config.toml
model = "image VAE"
dataset = "regions of photos with short descriptions (Visual Genome)"
train_examples = 203450
image_size = 32
crop_scale_min = 0.5
horizontal_flip = true
translate = 0.06
color_jitter = 0.1
bottleneck = "kl"
downsampling_factor = 8
encoder_arch = "caformer"
encoder_norm = "layernorm"
encoder_norm_position = "sandwich"
encoder_activation = "gelu"
encoder_mlp_ratio = 6
encoder_head_dim = 16
encoder_fused_qkv = false
encoder_qk_norm = false
encoder_layer_scale_init = 1.0
encoder_parallel_block = false
encoder_dropout = 0.1
encoder_inner_norm = false
encoder_patch_size = [2, 2]
encoder_depths = [4, 7, 4]
encoder_widths = [64, 128, 256]
encoder_kernel_size = 7
loss = "l1"
latent_channels = 32
decoder_norm = "groupnorm"
decoder_activation = "leaky_relu"
decoder_weight_standardization = false
decoder_widths = [64, 64, 128, 256]
decoder_blocks_per_level = 2
decoder_block = "plain"
decoder_attention = false
decoder_upsampling = "transposed_conv"
kl_weight = 0.01
init = "kaiming_normal"
optimizer = "adamw"
learning_rate = 0.0012
beta1 = 0.9
beta2 = 0.98
eps = 1e-06
max_steps = 4800
batch_size = 256
epochs = 6.0
lr_schedule = "wsd"
decay_fraction = 0.3
final_lr_fraction = 0.01
warmup_steps = 240
weight_decay = 0.1
Rows from block 0 of the decoder, named by matrix and row number. Each number is 128 + 24 x the weight over its row's rms, rounded and kept within 0 to 255. All counts start at 0. After the name is the row's rms in percent of the matrix's.
# conv: 3x3 conv (decoder.mid.0.conv.weight, 256x256x3x3), inputs 48-63, a 3x3 kernel for each
conv.17 101 [120 151 152 123 115 143 133 153 109 113 134 133 130 126 125 138 129 145 147  45  92 122  67 137 120 122 169 155 100  87 126 182 116 118 162 156 134 126  97  97 163 161 126 139 171 146 100 107 113 193 119 113 150  92 137 117 103 158  87 121 143 169 127 130 133 149 128 121 137 103 142 148  93 132 147  99 102  97 104 123 116 121  63 129  66 111 142 150  81 148 129 170 140 144  67  87 134 131 132 147 140 100 115  54 160 163 105 121 112 153 124 137 101  92 107 150 105 165 146  87 115 130 134 112 142 113 160 140 131 146 105 130 129 131 137 125  95 127  68 114 114 122 145 135]
conv.18 084 [138 156  98 126 130  75 130  60 101 139 147 120 119 137 120  82 132 100 112 154 129 131  70 140 176 157  92 121 158 136 103 116 136 135 117 134 110 119 129 156 198 165 110  93 134 132 115 112 162 119 163 137 136 143 105 127 139 119 139 183 137 116 105 130 157 133 150 174 130 156 164 153 144 105 133  86 119 134 165 130 131  93 169 101  73 185 156  96 127 114 143 158 104 175 180 125 114 103 112 111 118 127 105 122 155  94 113 163 131 124 164 131 115 139 118 139 136 131 118 200 147 163 125 155 128 146 116 155 144 147 166 176 123 135 175 126  98  84 115 117 128 134 141  71]
conv.19 089 [ 88 113 101 114 107 147 120 151 143 129 123 157 142 131  93 170  89 132 108 109 152 103 172 115 108 152 135 105 137 123  94 166 105 143 125 122 160 109 137 151 112 135 158 132 112 109 100 136 121 139 109  77 152 169 141 143 138 159 161 102 126  96 117 111 142 106  91  79 135  88 107  89 135 108 108 103 169 133 105 134 116 144 108 169 127 155 140 126 160 133 119 163 136 129 161 153 100 149 132 140 149 133 129 162 161 122 119 116 125  80 133 137 117 139 160 131 124 168 149 112 143  71 144 110 138 130  91  85  84  98  92  84  97 107  70 145 107 122 141 175 123  95  97 148]
conv.20 085 [121 155 125 100 103 158 131 140 128 103 128 127  88 133 112 144 135 150 103 144 121 135 158 104 127  93 114  98 110 111 142 195 129 150 126 136 150 120 132 143 150 128 147 112 139 160 137 124 194 160 125 140 141 119 139 113 171 127 103  86 117 148 162 146 150 146 120 122 105 115 155 141 123 144  76 105 132 100 100 121 130 136 110 131 123  97 114 119 109 152 105 177 119 101 103  85 133 141 116 124 126  99 103 154 142 118 147 136 128 144 131 126  95 148 157 178 127 149 129  99 139  98 119 128 112 134 119 136 125 115 144 130 128 146 146 166 151 151 124 129 132 123 151 121]
conv.21 095 [ 93  97 117 189 104  77 106 125 112 151 123 128 145 205 124 133 138 106 139 159 106 146 106 178 126 197 101 149 147 162 102  83 121 121  81 118 139 102 154 156 109 114  97 134 138 122 168 164 139 179 128 157  97 102 120 129 135 111 147 140 146 101 160 125 111 101 115 105 113 138 136 140 158 102 132 139 137 130 120  96  78 123 109 129 141 172 169 118 133 118 124  92 124 147 171 122 133 119  93 122 151 153 179  93 157 113 141 113 139 125 140 160 172 136 141 169 144 119  71 169 151 184 133 139 110 101 116 165 128 121 154 163 117 145 137 124 108 142 135  68 141 142 137 116]
conv.22 125 [102 156 121 132 129 151 148 152 107  93 101 152 124 149  98 144 125 144 129 103 130  70 124 117  93 147 130  92 140 126 118 109 170 152 120 145 127 126  90 120 159 152 154 113 103 117 126 135 153 131 159  70 122  87 183  92 133 153 118 121 149 130 118 135 138 133 139 105 125 122 126 132 106 139 120 114 134 151 136  96 154 136 127 136  89 104 127 125  50 148 119 113 133 124 127 125 129 121  94 109 119 117 110 189 106 112 115 150 140  92 122 110 171 123 122 140 141 167 110 142 106 105 115 125 128 111 146 127 109 131 123 123 125 113 107  93 184 126 144 146 112 100 110 142]
conv.23 100 [142 103 131 144 170 145 124 157 166 108 152 115 135 148 145 104 122 128 110 174 128 143 134 159 108 131  99 108 141 110 130 101 109 118  94 113 127 114  96 139 102  86 135 134 137 113 135 130 124  73 131 121 114 154 113 111 123 136 170  99 120 103 112 134 150 109 125 142 146 161 148 152 121 180 133 142 156 157 138 141 119 108 161 140 130  92 112 133 143 145 143 109 125 143 115 129 119  92 115 144 144 139 154 172 130 142 126 141 127 126 124 112 188 122  94  87 114 150 123 150 123  66 142 132 121 104 127 126 150 150 160 140 120 117 128 122 175 162 143 111 146 127 146 136]
conv.24 097 [ 93 139 125 109  79 150 108 142 119 165 139 147 106 120 108 149 123 109 189 112 115 176  93 143  89 175 134 138  61 135  96 148 103 100 150 134 119 166 109 133  80 125 117  72 104 120 109 105 119 172  89 138 147 125  92  89 115 135  88 124 118 145 148 143 152 134 140 145 136 121 133 121 121 118 163 152  83 111 124 157 110 105 103 146 109 133 165 124  72 141 169 170 110 116  76  90 140 148 136 168 134 101 123 101 136 157 136 133 108 123 145 108 111 128 114 114 102 126 191  98 145 125 123 148 113 132 156 130 113 134 113 104 128 107 113 160  83  95 124 120 129 105 115 131]
conv.25 084 [150 104 142 126 107 133 125 111 136 129 108 155 182  70 157 112 124 146 137  98 115 129 127 181 106 158 140 120 117 155 116 134 118 146 124 123  96 130 102  90 113 117 109 149 146 119 128 168 119  88 131 149 164 131 110 119 125 131 165 108 116 127 107 120 116 100 116 110 137 106 124  97 120 155 136 161 129 131 139 116 122 114 129 148 116 162 117 119 103  82 148 108 132 116 122 192 103 144 133 155 118 149 148 100  98 122  65 109 164 120 114 139 132 125 129 106 159 115 140 146 127 144 140 121 132 118 127 114 136 118 112 118 130 121 115  97 121 129 114 127 169 113 106 107]
conv.26 110 [107 106 134 120 125 128 144  99 124 117 132  87  95 184 118 136 137 122 156  77 125 200 180 176 158 128  95 158 103 142 134 110 139 137 172 125 133 109 132  81 125 138 136 138 160 144 125 122 153 142 148 136 114 135 122 109 124 155 141 118 124 180 126 122 153 165 151 144 125 144 147 128 135 113 142 156 178 123 139 163 123 119 121  87 143 116 128 174 109 154 118 162 106 138 103 109 133 173 135 113 124 130 153 149 123 132 122 133 106 150 122 127 136 132 133 135 125 127 100  94 136 205  81 161 109 146 134 152 134 133 124 134 139 123 123 124 132 138 124 127 140 132 146 113]
conv.27 099 [132  79 102 121 129 145 138 104 148 145 113 105 108 149 139 144 117 115  99 127 114 226 103 145 142 134 138 163  74 140  93  83 136 134 141 146 128 140 102 140 137  99 123 106 125 117 134 140 147  81 136 152 121 130  93 132 120 134  92  91 142 119 101 146 110 119 117 119 127 132 123 143 133 128 147 101 118 165 119 117 109 111 107  99 165  78 107 136  85  97  97 163 124 159  90 145 118 110 115 120 116 103 146 143 140 139 111 165 124 131 137 120 160 140 129 117 131 133 114 130 125 194 114 163 109 172 129 111 150 155  99 102 116 130 136 151 120 141 103  65 132 104 155  80]
conv.28 082 [151 162 106 148 120 122 127 125 120 107 157 119 124 139 146 128 122 148 110 101 103  69  88 111 117 153 140 124 159 135  98 102 167 119 144 122 113 114 147 118 168 143 131 135 127 153 149 105 141 153 147 111 146 126 146 121 116 151 106 149 111 145 144 126 132 131 179 145 149 156 146 155 164 109 165  89 101 109 129 105 114 144  96 136 103 133 113 131 167 119 120 123 111 150 182  84 128 152 110 120  93 152 127  95 162 126 125 154 115 135 139 118  84 120 124 125 118 103 128 143 145 185 107 152 142 115 161 151 141 118 157 177 153 150 135 148 131 166 105 143  98 105 173 154]
conv.29 084 [113 111 150 171 164 122 143 107 102 120  97  91  81 152 142 138 139 120  93 176 133 138 120 176 112 179 133 148 193 119 126  99 158 110 127 159 119 131 134  81 148 116 154 119 128 119 120 128 152  94 108 119 115 112 134 142 155 124 156 146 129 109 106 115 110 140 123 119  90 116 124 136 147 120 125 136 166 140 157 136 130 140 159 136 130 168 132 111 121  99 106 111 113 115 191 118 114 136 139 110 133 149 176 163 147 132 135 130 135 149 152 139 194 174 142 192 163 105  94 168 119 133  86 140 159  99 128 166 133 126 132 143 122 131 143 106 148 145 142 132 132 167 138 126]
conv.30 136 [144  82 101 140 167 115 118  81 143 156 105 123 189 129 158 135 118 146 109 113 119 196 141 127 123 118  95 150 111 139 130 111 147 111 108 115 109 158 124 135 127  89 123 125 105 100 129 126 171 105 143 149 118 116  92 132 138 115 148 119 145 148 152 125 111 128 137 110 148 130 127 110 128 123 125 113  92 110 139 136 111 118 120 133 182  68 134 130 180 159 135 123 120 112 114 152 124 182 178 112  93 131 165  87  70 115 113 143 116 111 124 120 182 127 134 136 137  93 132 102 165 251  91  98 105 126 128 128 120 122 140 131 118 114 133 113  83 110 112 155 162 130 107 107]
conv.31 130 [138 145 133  90 134 141 135 145 120 137 130  95 130 169 131 126 118 144 136 115  97 163 152 155 160  92 120 156 102 107 135 154 114  84 184 115 149 119  92  83 150 140 156 123 141 137  94  86 122 129 135 145 158 136 131 134  97 114  91  76 151 169 160 134 148 141 134 140 129 142 149 126  89 130 105 108 116 106 167 136 129 105 104 106 108  94  73 149 134 138 129 165 135 139 103 121 139 106 154 101 132 115  84 109 115 146 109 139 119 138 138 103 114 103 123 125 118 116 117  98  89 132 131 135 138 123 139 128 132 122 154 122 133 151 140  95 146 106  89  90 128 132 161 117]
conv.32 099 [132 119 125 111 151 116 132 144 169 118 144 171 110  89 139 125 132 128 130  99 148 132  83  68  94 124 169 140 137 157  80 106 137 168  78 103 141 168 121 145 167  97 112 159 128 115 134 135 118 116 127 133 142 136 105 120 146 140 138 167 133 109 134 134 118 136 160 155 128 110 143 132 116 146 127 164 143 138 119 138 125 119 153 177 169 100 153 120 148 101 131 158 132 120  95 136 141 145 124 174 132 118 150  82 121 135 126 130 141 126 115 146 157 126 108 101 145  96 147 138 174 103 135  99 109 141 123 116 113 128 112 121 120 128 151 134  94 123 152 129 162 160 116 141]
conv.33 082 [156 122 118 135 162 177 114 116 115 139 128 127 110 139 154  94 111 120 153 134 151 146  99 100 139 149 141 124 204 132  92 142 159  74 132 137 141 151 108 129 215 199 157 130 129 117 181 118 155 116  99 128  94 100 127  67 143 115 132 152 150 153 130 107 166 151 162 141 154 142 157 145 112 171 103 127 128 139 108 115 130 129 172 141  84 118 152  60 130 121 138 134 104 120 154 129 137 128 164 123 146 124 178 116 143 113 123 151 148 142 116 121 155 130 125 168 126  94  73 154 103 126 102  94 174 116 131 156 184 159 148 162 127 137 151 110 151 108 102 110 104 176 152 119]
conv.34 111 [122 138 123 109 114 169 151 140 130 137 131 150 144 133 157  95  92 135 131 135 109 163  65  90 109 156 149 142 100 116 102 156 182 148  76 164 132 145 135 143 123 134 134 112 108 116 112 154 113  78 142 126  84 133 101 138 120 100  46 130 138 123 131 125 110 116 129 174 137 141 121 129 133 118 132 132 125  90 115 109 123 119 163 128  66 131 193 113 139 123 118 111 147 114 165 119 116 139 140 126 118 125 172 139 134 111 148 131 113 135 117 139 128  99 134 137 152 118 140 148 136  28  70 104 178 160 126 129 125 129 137 102 121 143 128 138  99 160 149 148 119 153 144 128]
conv.35 112 [134  96 166 166 147  89 149 129 143 116 105 114 150 164 174 133 161 126 104 132 140 112 149 133 129 127 120 116 172  83 144  82 157 107 102 121  94 163 107 130 147 139 123 114 129 103 184 125 148  73 112 122 169  87 168 146 108  80  70 117 126 121 149 122  68 119  93 139 111 131 121 135 121 184 101 144 134 176 124 106 141 137 123 138 178  88  60 104  89 125 152  79 136 131 142 160 143  71 133 132 144 147 163 143 157 119 109 132 161 139 126 168 156 135 108 124 148 112 102 177 104 110  76 130 122 132 118 140 132 148 116 135 129 135 155  93 166 136 123 117  74 109 122 127]
conv.36 125 [131 138 140 142 114 129 129 144 150 128 135 161 101 111  94 137 102 152 116 143 119  98  67 128 115 156 164 117 145 121 119 146 102 123  85 114 130 127 152 131  97 101 113 150 178 119 114 118  88 126 149 126 140 105 146 111 127 125 122 124 120  54 126 123 136 134 147 104 161 128 110 122 120 168 110  91 205 113  96 128 106 128  77 132 125 156 132 113 120 120 169 107 156  96 154 129 120  94 116 143 144 124 138 130 162 105 133 113 129 106 131 122  74 132 134 122 168 146 143 130 144  57 162 117 191 144 118 106 131 149 126 144 126 120 156  98 121 120 119 127  75 131 104 146]
conv.37 101 [126 123 127  85 135 177 152 145 127 158 133 150 140 118 101 113 117 141 147 100 137 121 106  84 123  95 153 147 121 130  72 131  65 157  70 142 135 159 123 160 137 104 146 119 103 152 103 152 140 140 140 143  93 144 105 115 128 134 169 153 117 113 102 145 184 167 153 118 155 128 129 116 107 144 169 129 221 107 124 175 116  87 143 185 133  70 149 119 110 143 132 160 109 130  74 127 126 169 156 141 116 144  71 164 111 155 157 130 108  82 113  95 142  90 136 138 117 135 143  94 172  57 121 126 134 123 144 148 132 137 119 116 129 122 125 126  94 131 151  97 140 142 115 119]