A small image VAE, trained from scratch: encoder patch size [2, 2].
Rows from block 9 of the encoder, named by matrix and row number. Each number is 50 + 15 x the weight over the matrix's rms, rounded and kept within 0 to 99. All counts start at 0.
# fc2: MLP down (encoder.blocks.9.mlp.fc2.weight, 128x768), inputs 616-767
fc2.26:55 38 66 41 73 61 34 48 60 50 59 42 58 47 35 39 29 54 66 54 43 76 60 33 44 64 43 41 49 35 62 45 59 46 49 52 59 47 56 71 66 48 55 57 48 50 40 33 55 42 32 66 48 35 26 41 61 68 48 43 54 66 69 41 59 47 48 58 52 32 89 43 58 37 31 57 46 38 65 51 40 31 35 51 53 32 41 33 38 43 54 56 55 63 64 61 52 43 32 67 55 49 39 61 69 53 70 54 43 49 41 57 50 65 53 38 57 41 25 52 49 55 48 64 74 65 44 46 56 67 31 67 28 59 30 43 47 30 73 49 59 38 66 51 44 43 43 42 44 43 26 49
fc2.27:35 22 39 41 21 50 51 25 31 62 60 95 65 54 36 52 60 53 58 34 50 28 76 26 39 78 46 55 64 61 51 55 68 48 21 64 73 23 55 46 27 65 31 54 40 40 15 25 21 70 81 27 47 47 36 03 63 32 33 44 28 32 34 39 42 62 24 59 29 36 78 36 70 28 50 29 23 46 36 43 42 33 41 45 35 51 67 45 39 42 56 51 25 41 42 20 49 31 47 61 21 48 53 45 40 42 52 41 21 38 34 39 61 45 38 27 51 38 43 59 56 24 65 30 44 31 25 79 72 88 29 92 55 54 53 48 79 49 18 54 66 43 59 28 44 70 49 33 51 35 27 15
fc2.28:44 49 52 47 64 29 53 48 30 33 58 46 51 36 19 42 60 45 55 60 60 55 60 43 55 52 52 50 71 42 26 64 26 54 67 44 52 42 43 35 46 52 62 79 43 44 51 60 43 50 67 54 44 43 51 55 57 49 46 38 33 81 62 44 37 41 61 41 44 47 15 27 48 51 52 59 34 57 48 31 41 44 20 48 63 60 38 38 40 43 67 26 59 41 44 39 42 39 67 39 40 62 46 54 61 49 38 33 88 59 67 71 47 79 12 47 28 33 43 45 66 41 36 33 44 34 56 43 61 61 55 48 56 57 71 59 56 42 41 68 34 44 61 32 44 44 47 43 61 47 53 51
fc2.29:54 43 38 49 61 67 55 58 89 77 55 73 63 42 50 41 60 68 61 54 64 46 71 68 33 61 48 40 35 14 67 46 44 43 57 64 68 53 44 50 30 70 46 56 46 38 56 33 61 65 42 38 66 07 72 39 34 57 63 37 56 40 06 50 48 63 45 50 41 61 54 29 21 52 50 59 31 44 38 54 48 80 58 65 53 54 66 33 63 50 37 65 63 47 41 61 39 42 33 80 76 39 45 44 62 46 54 59 43 25 67 45 39 59 42 59 52 41 74 77 50 60 48 55 21 52 57 58 61 57 50 51 60 58 56 52 48 62 52 46 62 56 56 24 58 62 82 44 21 39 67 48
fc2.30:74 55 42 37 21 53 37 70 46 42 49 63 71 52 35 46 44 48 24 34 60 62 70 58 58 69 43 29 48 52 68 40 22 36 81 54 53 41 53 16 49 70 64 46 45 59 35 28 46 72 50 38 24 86 59 32 47 61 50 44 29 62 73 59 33 35 43 60 29 67 65 57 56 29 38 58 51 37 19 47 66 62 47 59 30 28 39 45 35 49 52 39 49 48 50 34 32 45 64 55 58 20 27 66 59 58 35 38 45 45 38 44 65 48 46 57 60 53 82 69 51 42 37 68 63 46 53 68 65 63 44 74 55 49 22 45 59 38 62 44 53 55 61 55 41 73 33 30 53 31 58 47
fc2.31:55 97 63 82 78 75 21 65 39 52 55 56 40 39 87 42 42 68 82 69 59 10 42 76 59 78 54 31 65 67 57 65 88 45 59 40 56 56 46 60 99 53 79 55 65 54 75 42 75 44 27 68 50 61 54 77 92 83 62 61 72 12 55 50 73 60 79 78 61 73 44 66 77 44 32 72 71 38 52 48 54 33 47 21 67 47 73 42 64 53 54 80 63 12 30 33 74 56 37 93 77 22 78 88 49 03 48 48 88 43 40 89 62 72 52 61 60 59 10 60 73 86 79 67 60 44 51 51 29 75 69 80 91 78 49 85 49 89 36 79 60 63 65 74 33 45 59 47 59 40 33 42
fc2.32:74 47 52 56 38 70 44 52 58 51 33 50 57 61 59 49 61 35 47 30 39 52 49 59 68 39 46 59 48 85 59 48 61 47 61 44 65 51 40 35 43 30 23 70 46 31 56 47 30 81 38 38 63 64 47 65 37 51 36 60 55 61 67 68 46 27 59 69 47 37 33 18 63 48 45 71 55 54 47 31 51 59 29 36 57 40 43 62 30 61 56 35 48 72 47 79 76 56 22 51 40 33 38 53 52 48 56 70 39 65 46 15 32 33 70 49 32 30 56 55 64 43 38 47 39 37 42 60 60 58 56 51 48 38 68 35 45 41 63 35 59 47 46 51 52 28 39 49 63 53 50 53
fc2.33:60 49 46 37 42 66 35 54 64 68 56 61 56 70 57 29 23 93 57 51 53 55 56 73 62 56 66 40 40 43 54 63 43 52 67 53 56 52 56 63 42 67 57 67 51 44 36 46 63 82 44 46 71 25 47 51 69 47 38 52 40 49 20 69 53 56 41 65 37 70 57 57 37 78 75 45 33 48 39 55 64 41 34 59 39 64 40 56 54 59 53 62 74 52 43 64 62 28 52 34 43 42 36 57 62 45 51 33 56 50 46 34 46 41 51 43 44 64 54 57 48 49 61 54 73 42 42 61 61 42 60 62 54 52 61 39 34 71 67 52 68 68 24 46 68 53 67 56 70 68 34 22
fc2.34:58 42 89 45 73 53 89 58 62 62 50 51 51 57 44 75 37 33 52 53 40 64 50 49 44 09 66 61 53 46 73 58 56 48 59 35 42 59 61 57 50 49 36 51 34 57 35 44 70 53 32 46 44 47 39 60 59 47 50 46 53 29 62 51 60 70 71 43 71 62 25 37 36 49 43 65 57 75 39 36 27 31 38 40 38 66 59 29 70 56 47 37 53 58 57 51 72 60 45 63 45 45 57 57 66 37 45 51 68 44 47 27 15 61 71 63 61 45 37 57 53 45 51 49 47 44 38 60 45 53 32 32 50 65 46 52 47 73 42 54 41 53 37 60 67 60 45 17 61 37 67 38
fc2.35:40 44 40 34 23 26 44 37 46 42 45 56 71 63 54 22 42 39 44 52 43 50 63 51 55 49 42 44 48 34 38 36 41 35 47 33 34 37 25 41 58 54 60 46 60 36 54 65 52 62 64 25 29 37 47 58 65 49 72 32 31 50 38 34 45 40 42 43 43 44 75 66 31 39 66 56 22 41 48 60 75 62 52 43 38 42 35 39 25 58 54 48 57 52 53 56 47 70 61 25 72 40 57 36 49 38 46 25 44 40 49 48 55 62 30 61 30 37 38 60 27 49 46 60 72 35 32 51 60 45 42 68 49 50 66 45 68 42 48 57 49 54 50 29 31 38 16 40 65 26 44 41
fc2.36:65 48 51 35 50 51 49 53 49 45 53 62 39 54 53 34 52 43 37 73 57 56 51 44 53 64 42 38 41 71 52 57 47 67 50 68 65 51 60 73 49 65 62 47 65 60 32 27 40 47 32 53 65 57 60 58 50 67 47 69 53 50 58 61 55 39 20 45 40 66 57 66 67 39 71 44 59 34 50 65 53 67 60 49 49 59 53 34 73 56 55 64 64 60 58 35 60 62 49 52 44 22 64 38 45 47 37 70 65 65 25 59 47 31 50 46 59 45 36 54 40 50 59 46 48 63 65 25 52 42 54 65 47 56 31 51 35 57 60 53 44 32 53 75 55 31 36 50 44 63 71 71
fc2.37:41 42 71 44 50 40 52 37 31 46 67 33 27 61 60 54 49 48 35 51 06 40 69 36 58 45 78 45 50 40 66 48 30 39 58 76 47 43 27 49 21 50 72 40 50 51 43 55 31 52 61 38 45 68 53 43 68 57 52 37 62 39 57 48 44 30 33 54 40 43 77 51 56 51 76 53 49 41 64 56 58 71 44 25 41 47 59 61 35 53 42 58 56 87 54 45 38 88 26 56 49 56 72 42 55 59 68 73 43 49 44 39 45 58 51 69 54 32 57 77 53 30 47 53 43 81 61 51 50 61 58 31 40 66 33 69 38 72 60 45 35 89 56 53 83 49 70 42 63 40 25 36
fc2.38:46 53 36 40 25 53 54 56 53 46 67 62 52 67 38 66 43 56 68 57 42 41 39 51 48 49 44 58 52 55 28 29 52 47 32 42 34 67 53 46 53 46 53 32 45 61 53 52 78 61 59 52 66 44 53 38 47 53 32 43 52 29 56 49 33 54 59 42 35 43 69 32 46 65 44 35 45 37 38 39 45 39 40 30 53 31 46 23 37 45 51 30 51 66 30 31 55 55 72 56 40 73 42 40 32 54 53 48 47 44 33 39 65 25 37 47 43 63 41 37 42 58 49 45 19 55 44 93 51 47 29 51 61 24 49 34 49 22 47 27 39 73 26 41 31 80 51 53 33 55 62 26
fc2.39:53 47 35 51 65 63 53 50 18 48 79 73 18 52 38 43 50 35 41 48 11 41 40 63 45 40 38 58 45 30 41 51 00 66 31 43 35 45 22 71 42 26 48 31 39 40 25 66 25 31 59 47 53 47 66 52 36 56 33 56 11 54 29 51 70 50 42 33 45 58 24 25 41 63 54 27 32 14 50 48 31 50 47 37 58 54 24 48 51 62 43 30 44 40 47 51 49 48 60 39 41 91 41 47 35 69 46 32 35 30 69 52 62 58 65 61 53 61 70 21 45 35 28 37 78 58 19 59 70 46 34 43 63 40 61 28 56 50 39 42 51 26 47 44 47 41 43 44 41 54 46 44
fc2.40:68 63 46 56 77 69 53 52 52 46 66 34 44 57 61 47 47 44 87 75 55 49 65 36 48 53 40 41 28 69 50 50 67 56 41 46 55 69 55 44 59 69 40 51 51 57 37 28 37 58 49 62 47 47 77 46 55 56 68 46 65 33 39 40 36 29 67 46 60 63 35 45 90 58 43 52 47 53 48 58 68 11 44 39 54 43 69 57 47 41 24 59 45 17 44 59 58 52 56 38 56 63 57 65 53 56 59 45 57 33 35 69 45 66 45 50 65 48 48 58 90 26 52 58 62 62 72 58 38 34 61 43 86 50 26 53 58 50 57 38 32 65 63 48 50 39 81 41 20 63 52 56
fc2.41:34 56 42 56 63 41 47 67 45 27 52 49 22 36 53 50 81 46 25 48 58 40 41 66 59 50 79 30 49 66 64 42 69 64 57 31 39 66 56 23 54 42 40 42 44 46 54 49 40 60 48 40 55 43 67 62 53 66 63 44 46 41 50 42 62 20 62 62 41 67 54 70 46 58 65 79 38 51 64 70 41 72 65 12 54 59 49 55 56 68 67 44 57 63 58 39 52 73 48 39 40 43 46 56 60 26 42 70 74 52 54 45 53 67 69 40 63 61 36 44 74 49 65 64 42 34 47 43 42 59 58 35 51 51 49 58 42 49 67 61 52 33 59 80 45 32 44 44 62 53 32 50
fc2.42:71 38 52 46 42 48 48 31 46 62 53 68 53 63 35 31 47 43 44 54 76 68 76 41 39 29 41 55 41 25 61 83 47 63 54 52 84 52 57 46 18 59 44 74 34 55 59 58 45 48 74 35 66 47 49 45 61 51 66 45 42 40 54 56 37 55 72 54 48 53 51 35 28 56 48 54 52 57 34 52 56 43 58 44 46 59 77 51 63 42 17 45 63 56 57 43 51 56 70 42 23 36 52 47 44 54 55 44 35 31 42 64 77 49 53 52 38 29 58 49 48 48 36 60 49 52 47 54 55 43 25 64 40 67 30 54 58 33 59 35 74 49 46 52 21 33 46 47 29 84 55 49
fc2.43:54 30 46 53 60 32 67 49 48 35 84 41 78 39 58 58 52 52 31 48 35 56 52 43 46 39 61 62 48 51 58 46 59 64 48 44 60 40 49 37 41 48 55 38 41 46 33 41 54 26 63 55 42 36 43 39 54 41 29 85 41 55 69 45 45 27 58 14 28 34 99 52 25 64 50 21 32 63 61 56 23 69 52 51 59 33 32 42 59 53 58 48 47 49 56 68 64 23 63 31 32 55 40 40 80 77 62 42 61 12 51 32 46 43 71 64 31 52 46 53 47 52 60 49 66 44 35 21 34 45 45 83 88 55 49 56 75 64 58 47 55 53 12 51 69 30 37 49 60 80 85 28
fc2.44:54 36 48 52 46 66 46 50 57 88 43 53 42 54 37 45 54 43 54 46 58 56 54 57 44 52 62 64 72 72 45 48 59 49 73 49 31 51 37 47 34 39 38 58 52 37 57 67 57 42 53 45 47 41 61 44 70 48 39 57 57 66 46 46 68 42 37 41 49 68 47 58 70 36 39 67 43 48 47 37 40 55 35 50 38 27 35 43 58 51 66 56 45 28 82 38 47 52 71 31 30 40 52 53 59 51 46 51 66 46 52 62 41 32 12 66 53 42 61 46 67 38 40 61 68 55 57 48 49 39 36 49 53 39 57 64 46 43 65 28 47 43 50 39 75 45 42 35 68 46 38 41
fc2.45:47 48 27 41 38 57 55 67 44 72 63 49 54 50 71 51 70 27 65 63 84 39 56 62 32 64 60 53 65 49 51 38 56 79 50 39 59 52 34 51 62 49 57 32 47 70 61 46 47 53 52 44 57 39 58 55 45 33 59 58 31 48 41 52 41 38 37 49 60 45 64 23 37 68 61 61 57 56 70 42 36 57 48 61 49 64 66 49 45 42 82 72 44 10 63 23 22 54 46 49 59 78 33 54 67 50 53 32 46 22 39 46 64 58 39 44 58 59 15 59 38 46 63 29 30 54 40 21 38 47 48 42 44 14 52 36 47 71 31 51 67 32 40 40 53 58 44 59 52 82 36 48
fc2.46:63 67 50 39 38 35 71 39 43 82 54 74 41 46 30 45 62 33 30 11 36 60 20 49 65 21 76 53 42 54 57 41 49 35 74 46 39 49 34 38 39 36 54 38 69 22 69 47 33 63 48 35 75 41 59 52 22 54 34 58 17 62 64 17 28 45 37 59 41 58 26 32 52 42 58 66 56 31 45 48 42 56 47 25 33 55 41 39 59 51 32 40 49 41 70 49 45 78 22 27 43 56 47 62 67 40 48 51 45 30 79 47 59 43 49 49 62 41 47 10 58 46 30 33 32 18 35 45 44 43 54 39 35 43 68 45 67 49 49 31 73 48 35 29 57 31 44 42 59 36 56 49
fc2.47:78 42 37 43 62 35 42 35 45 61 33 57 34 71 28 49 44 43 35 53 65 45 29 39 67 40 52 54 49 59 67 44 22 35 47 40 37 48 59 88 50 47 47 50 58 52 46 63 57 56 55 54 35 41 20 33 56 50 57 56 48 59 28 49 40 60 66 53 21 55 72 39 53 34 82 71 67 40 30 40 63 76 60 67 45 49 47 34 51 45 54 45 52 56 35 23 37 53 42 42 30 40 55 50 68 70 56 53 53 46 62 50 17 41 31 49 40 35 53 58 52 34 44 42 68 56 55 34 60 56 53 47 53 45 53 38 35 58 43 34 49 45 49 50 65 46 45 58 52 57 58 49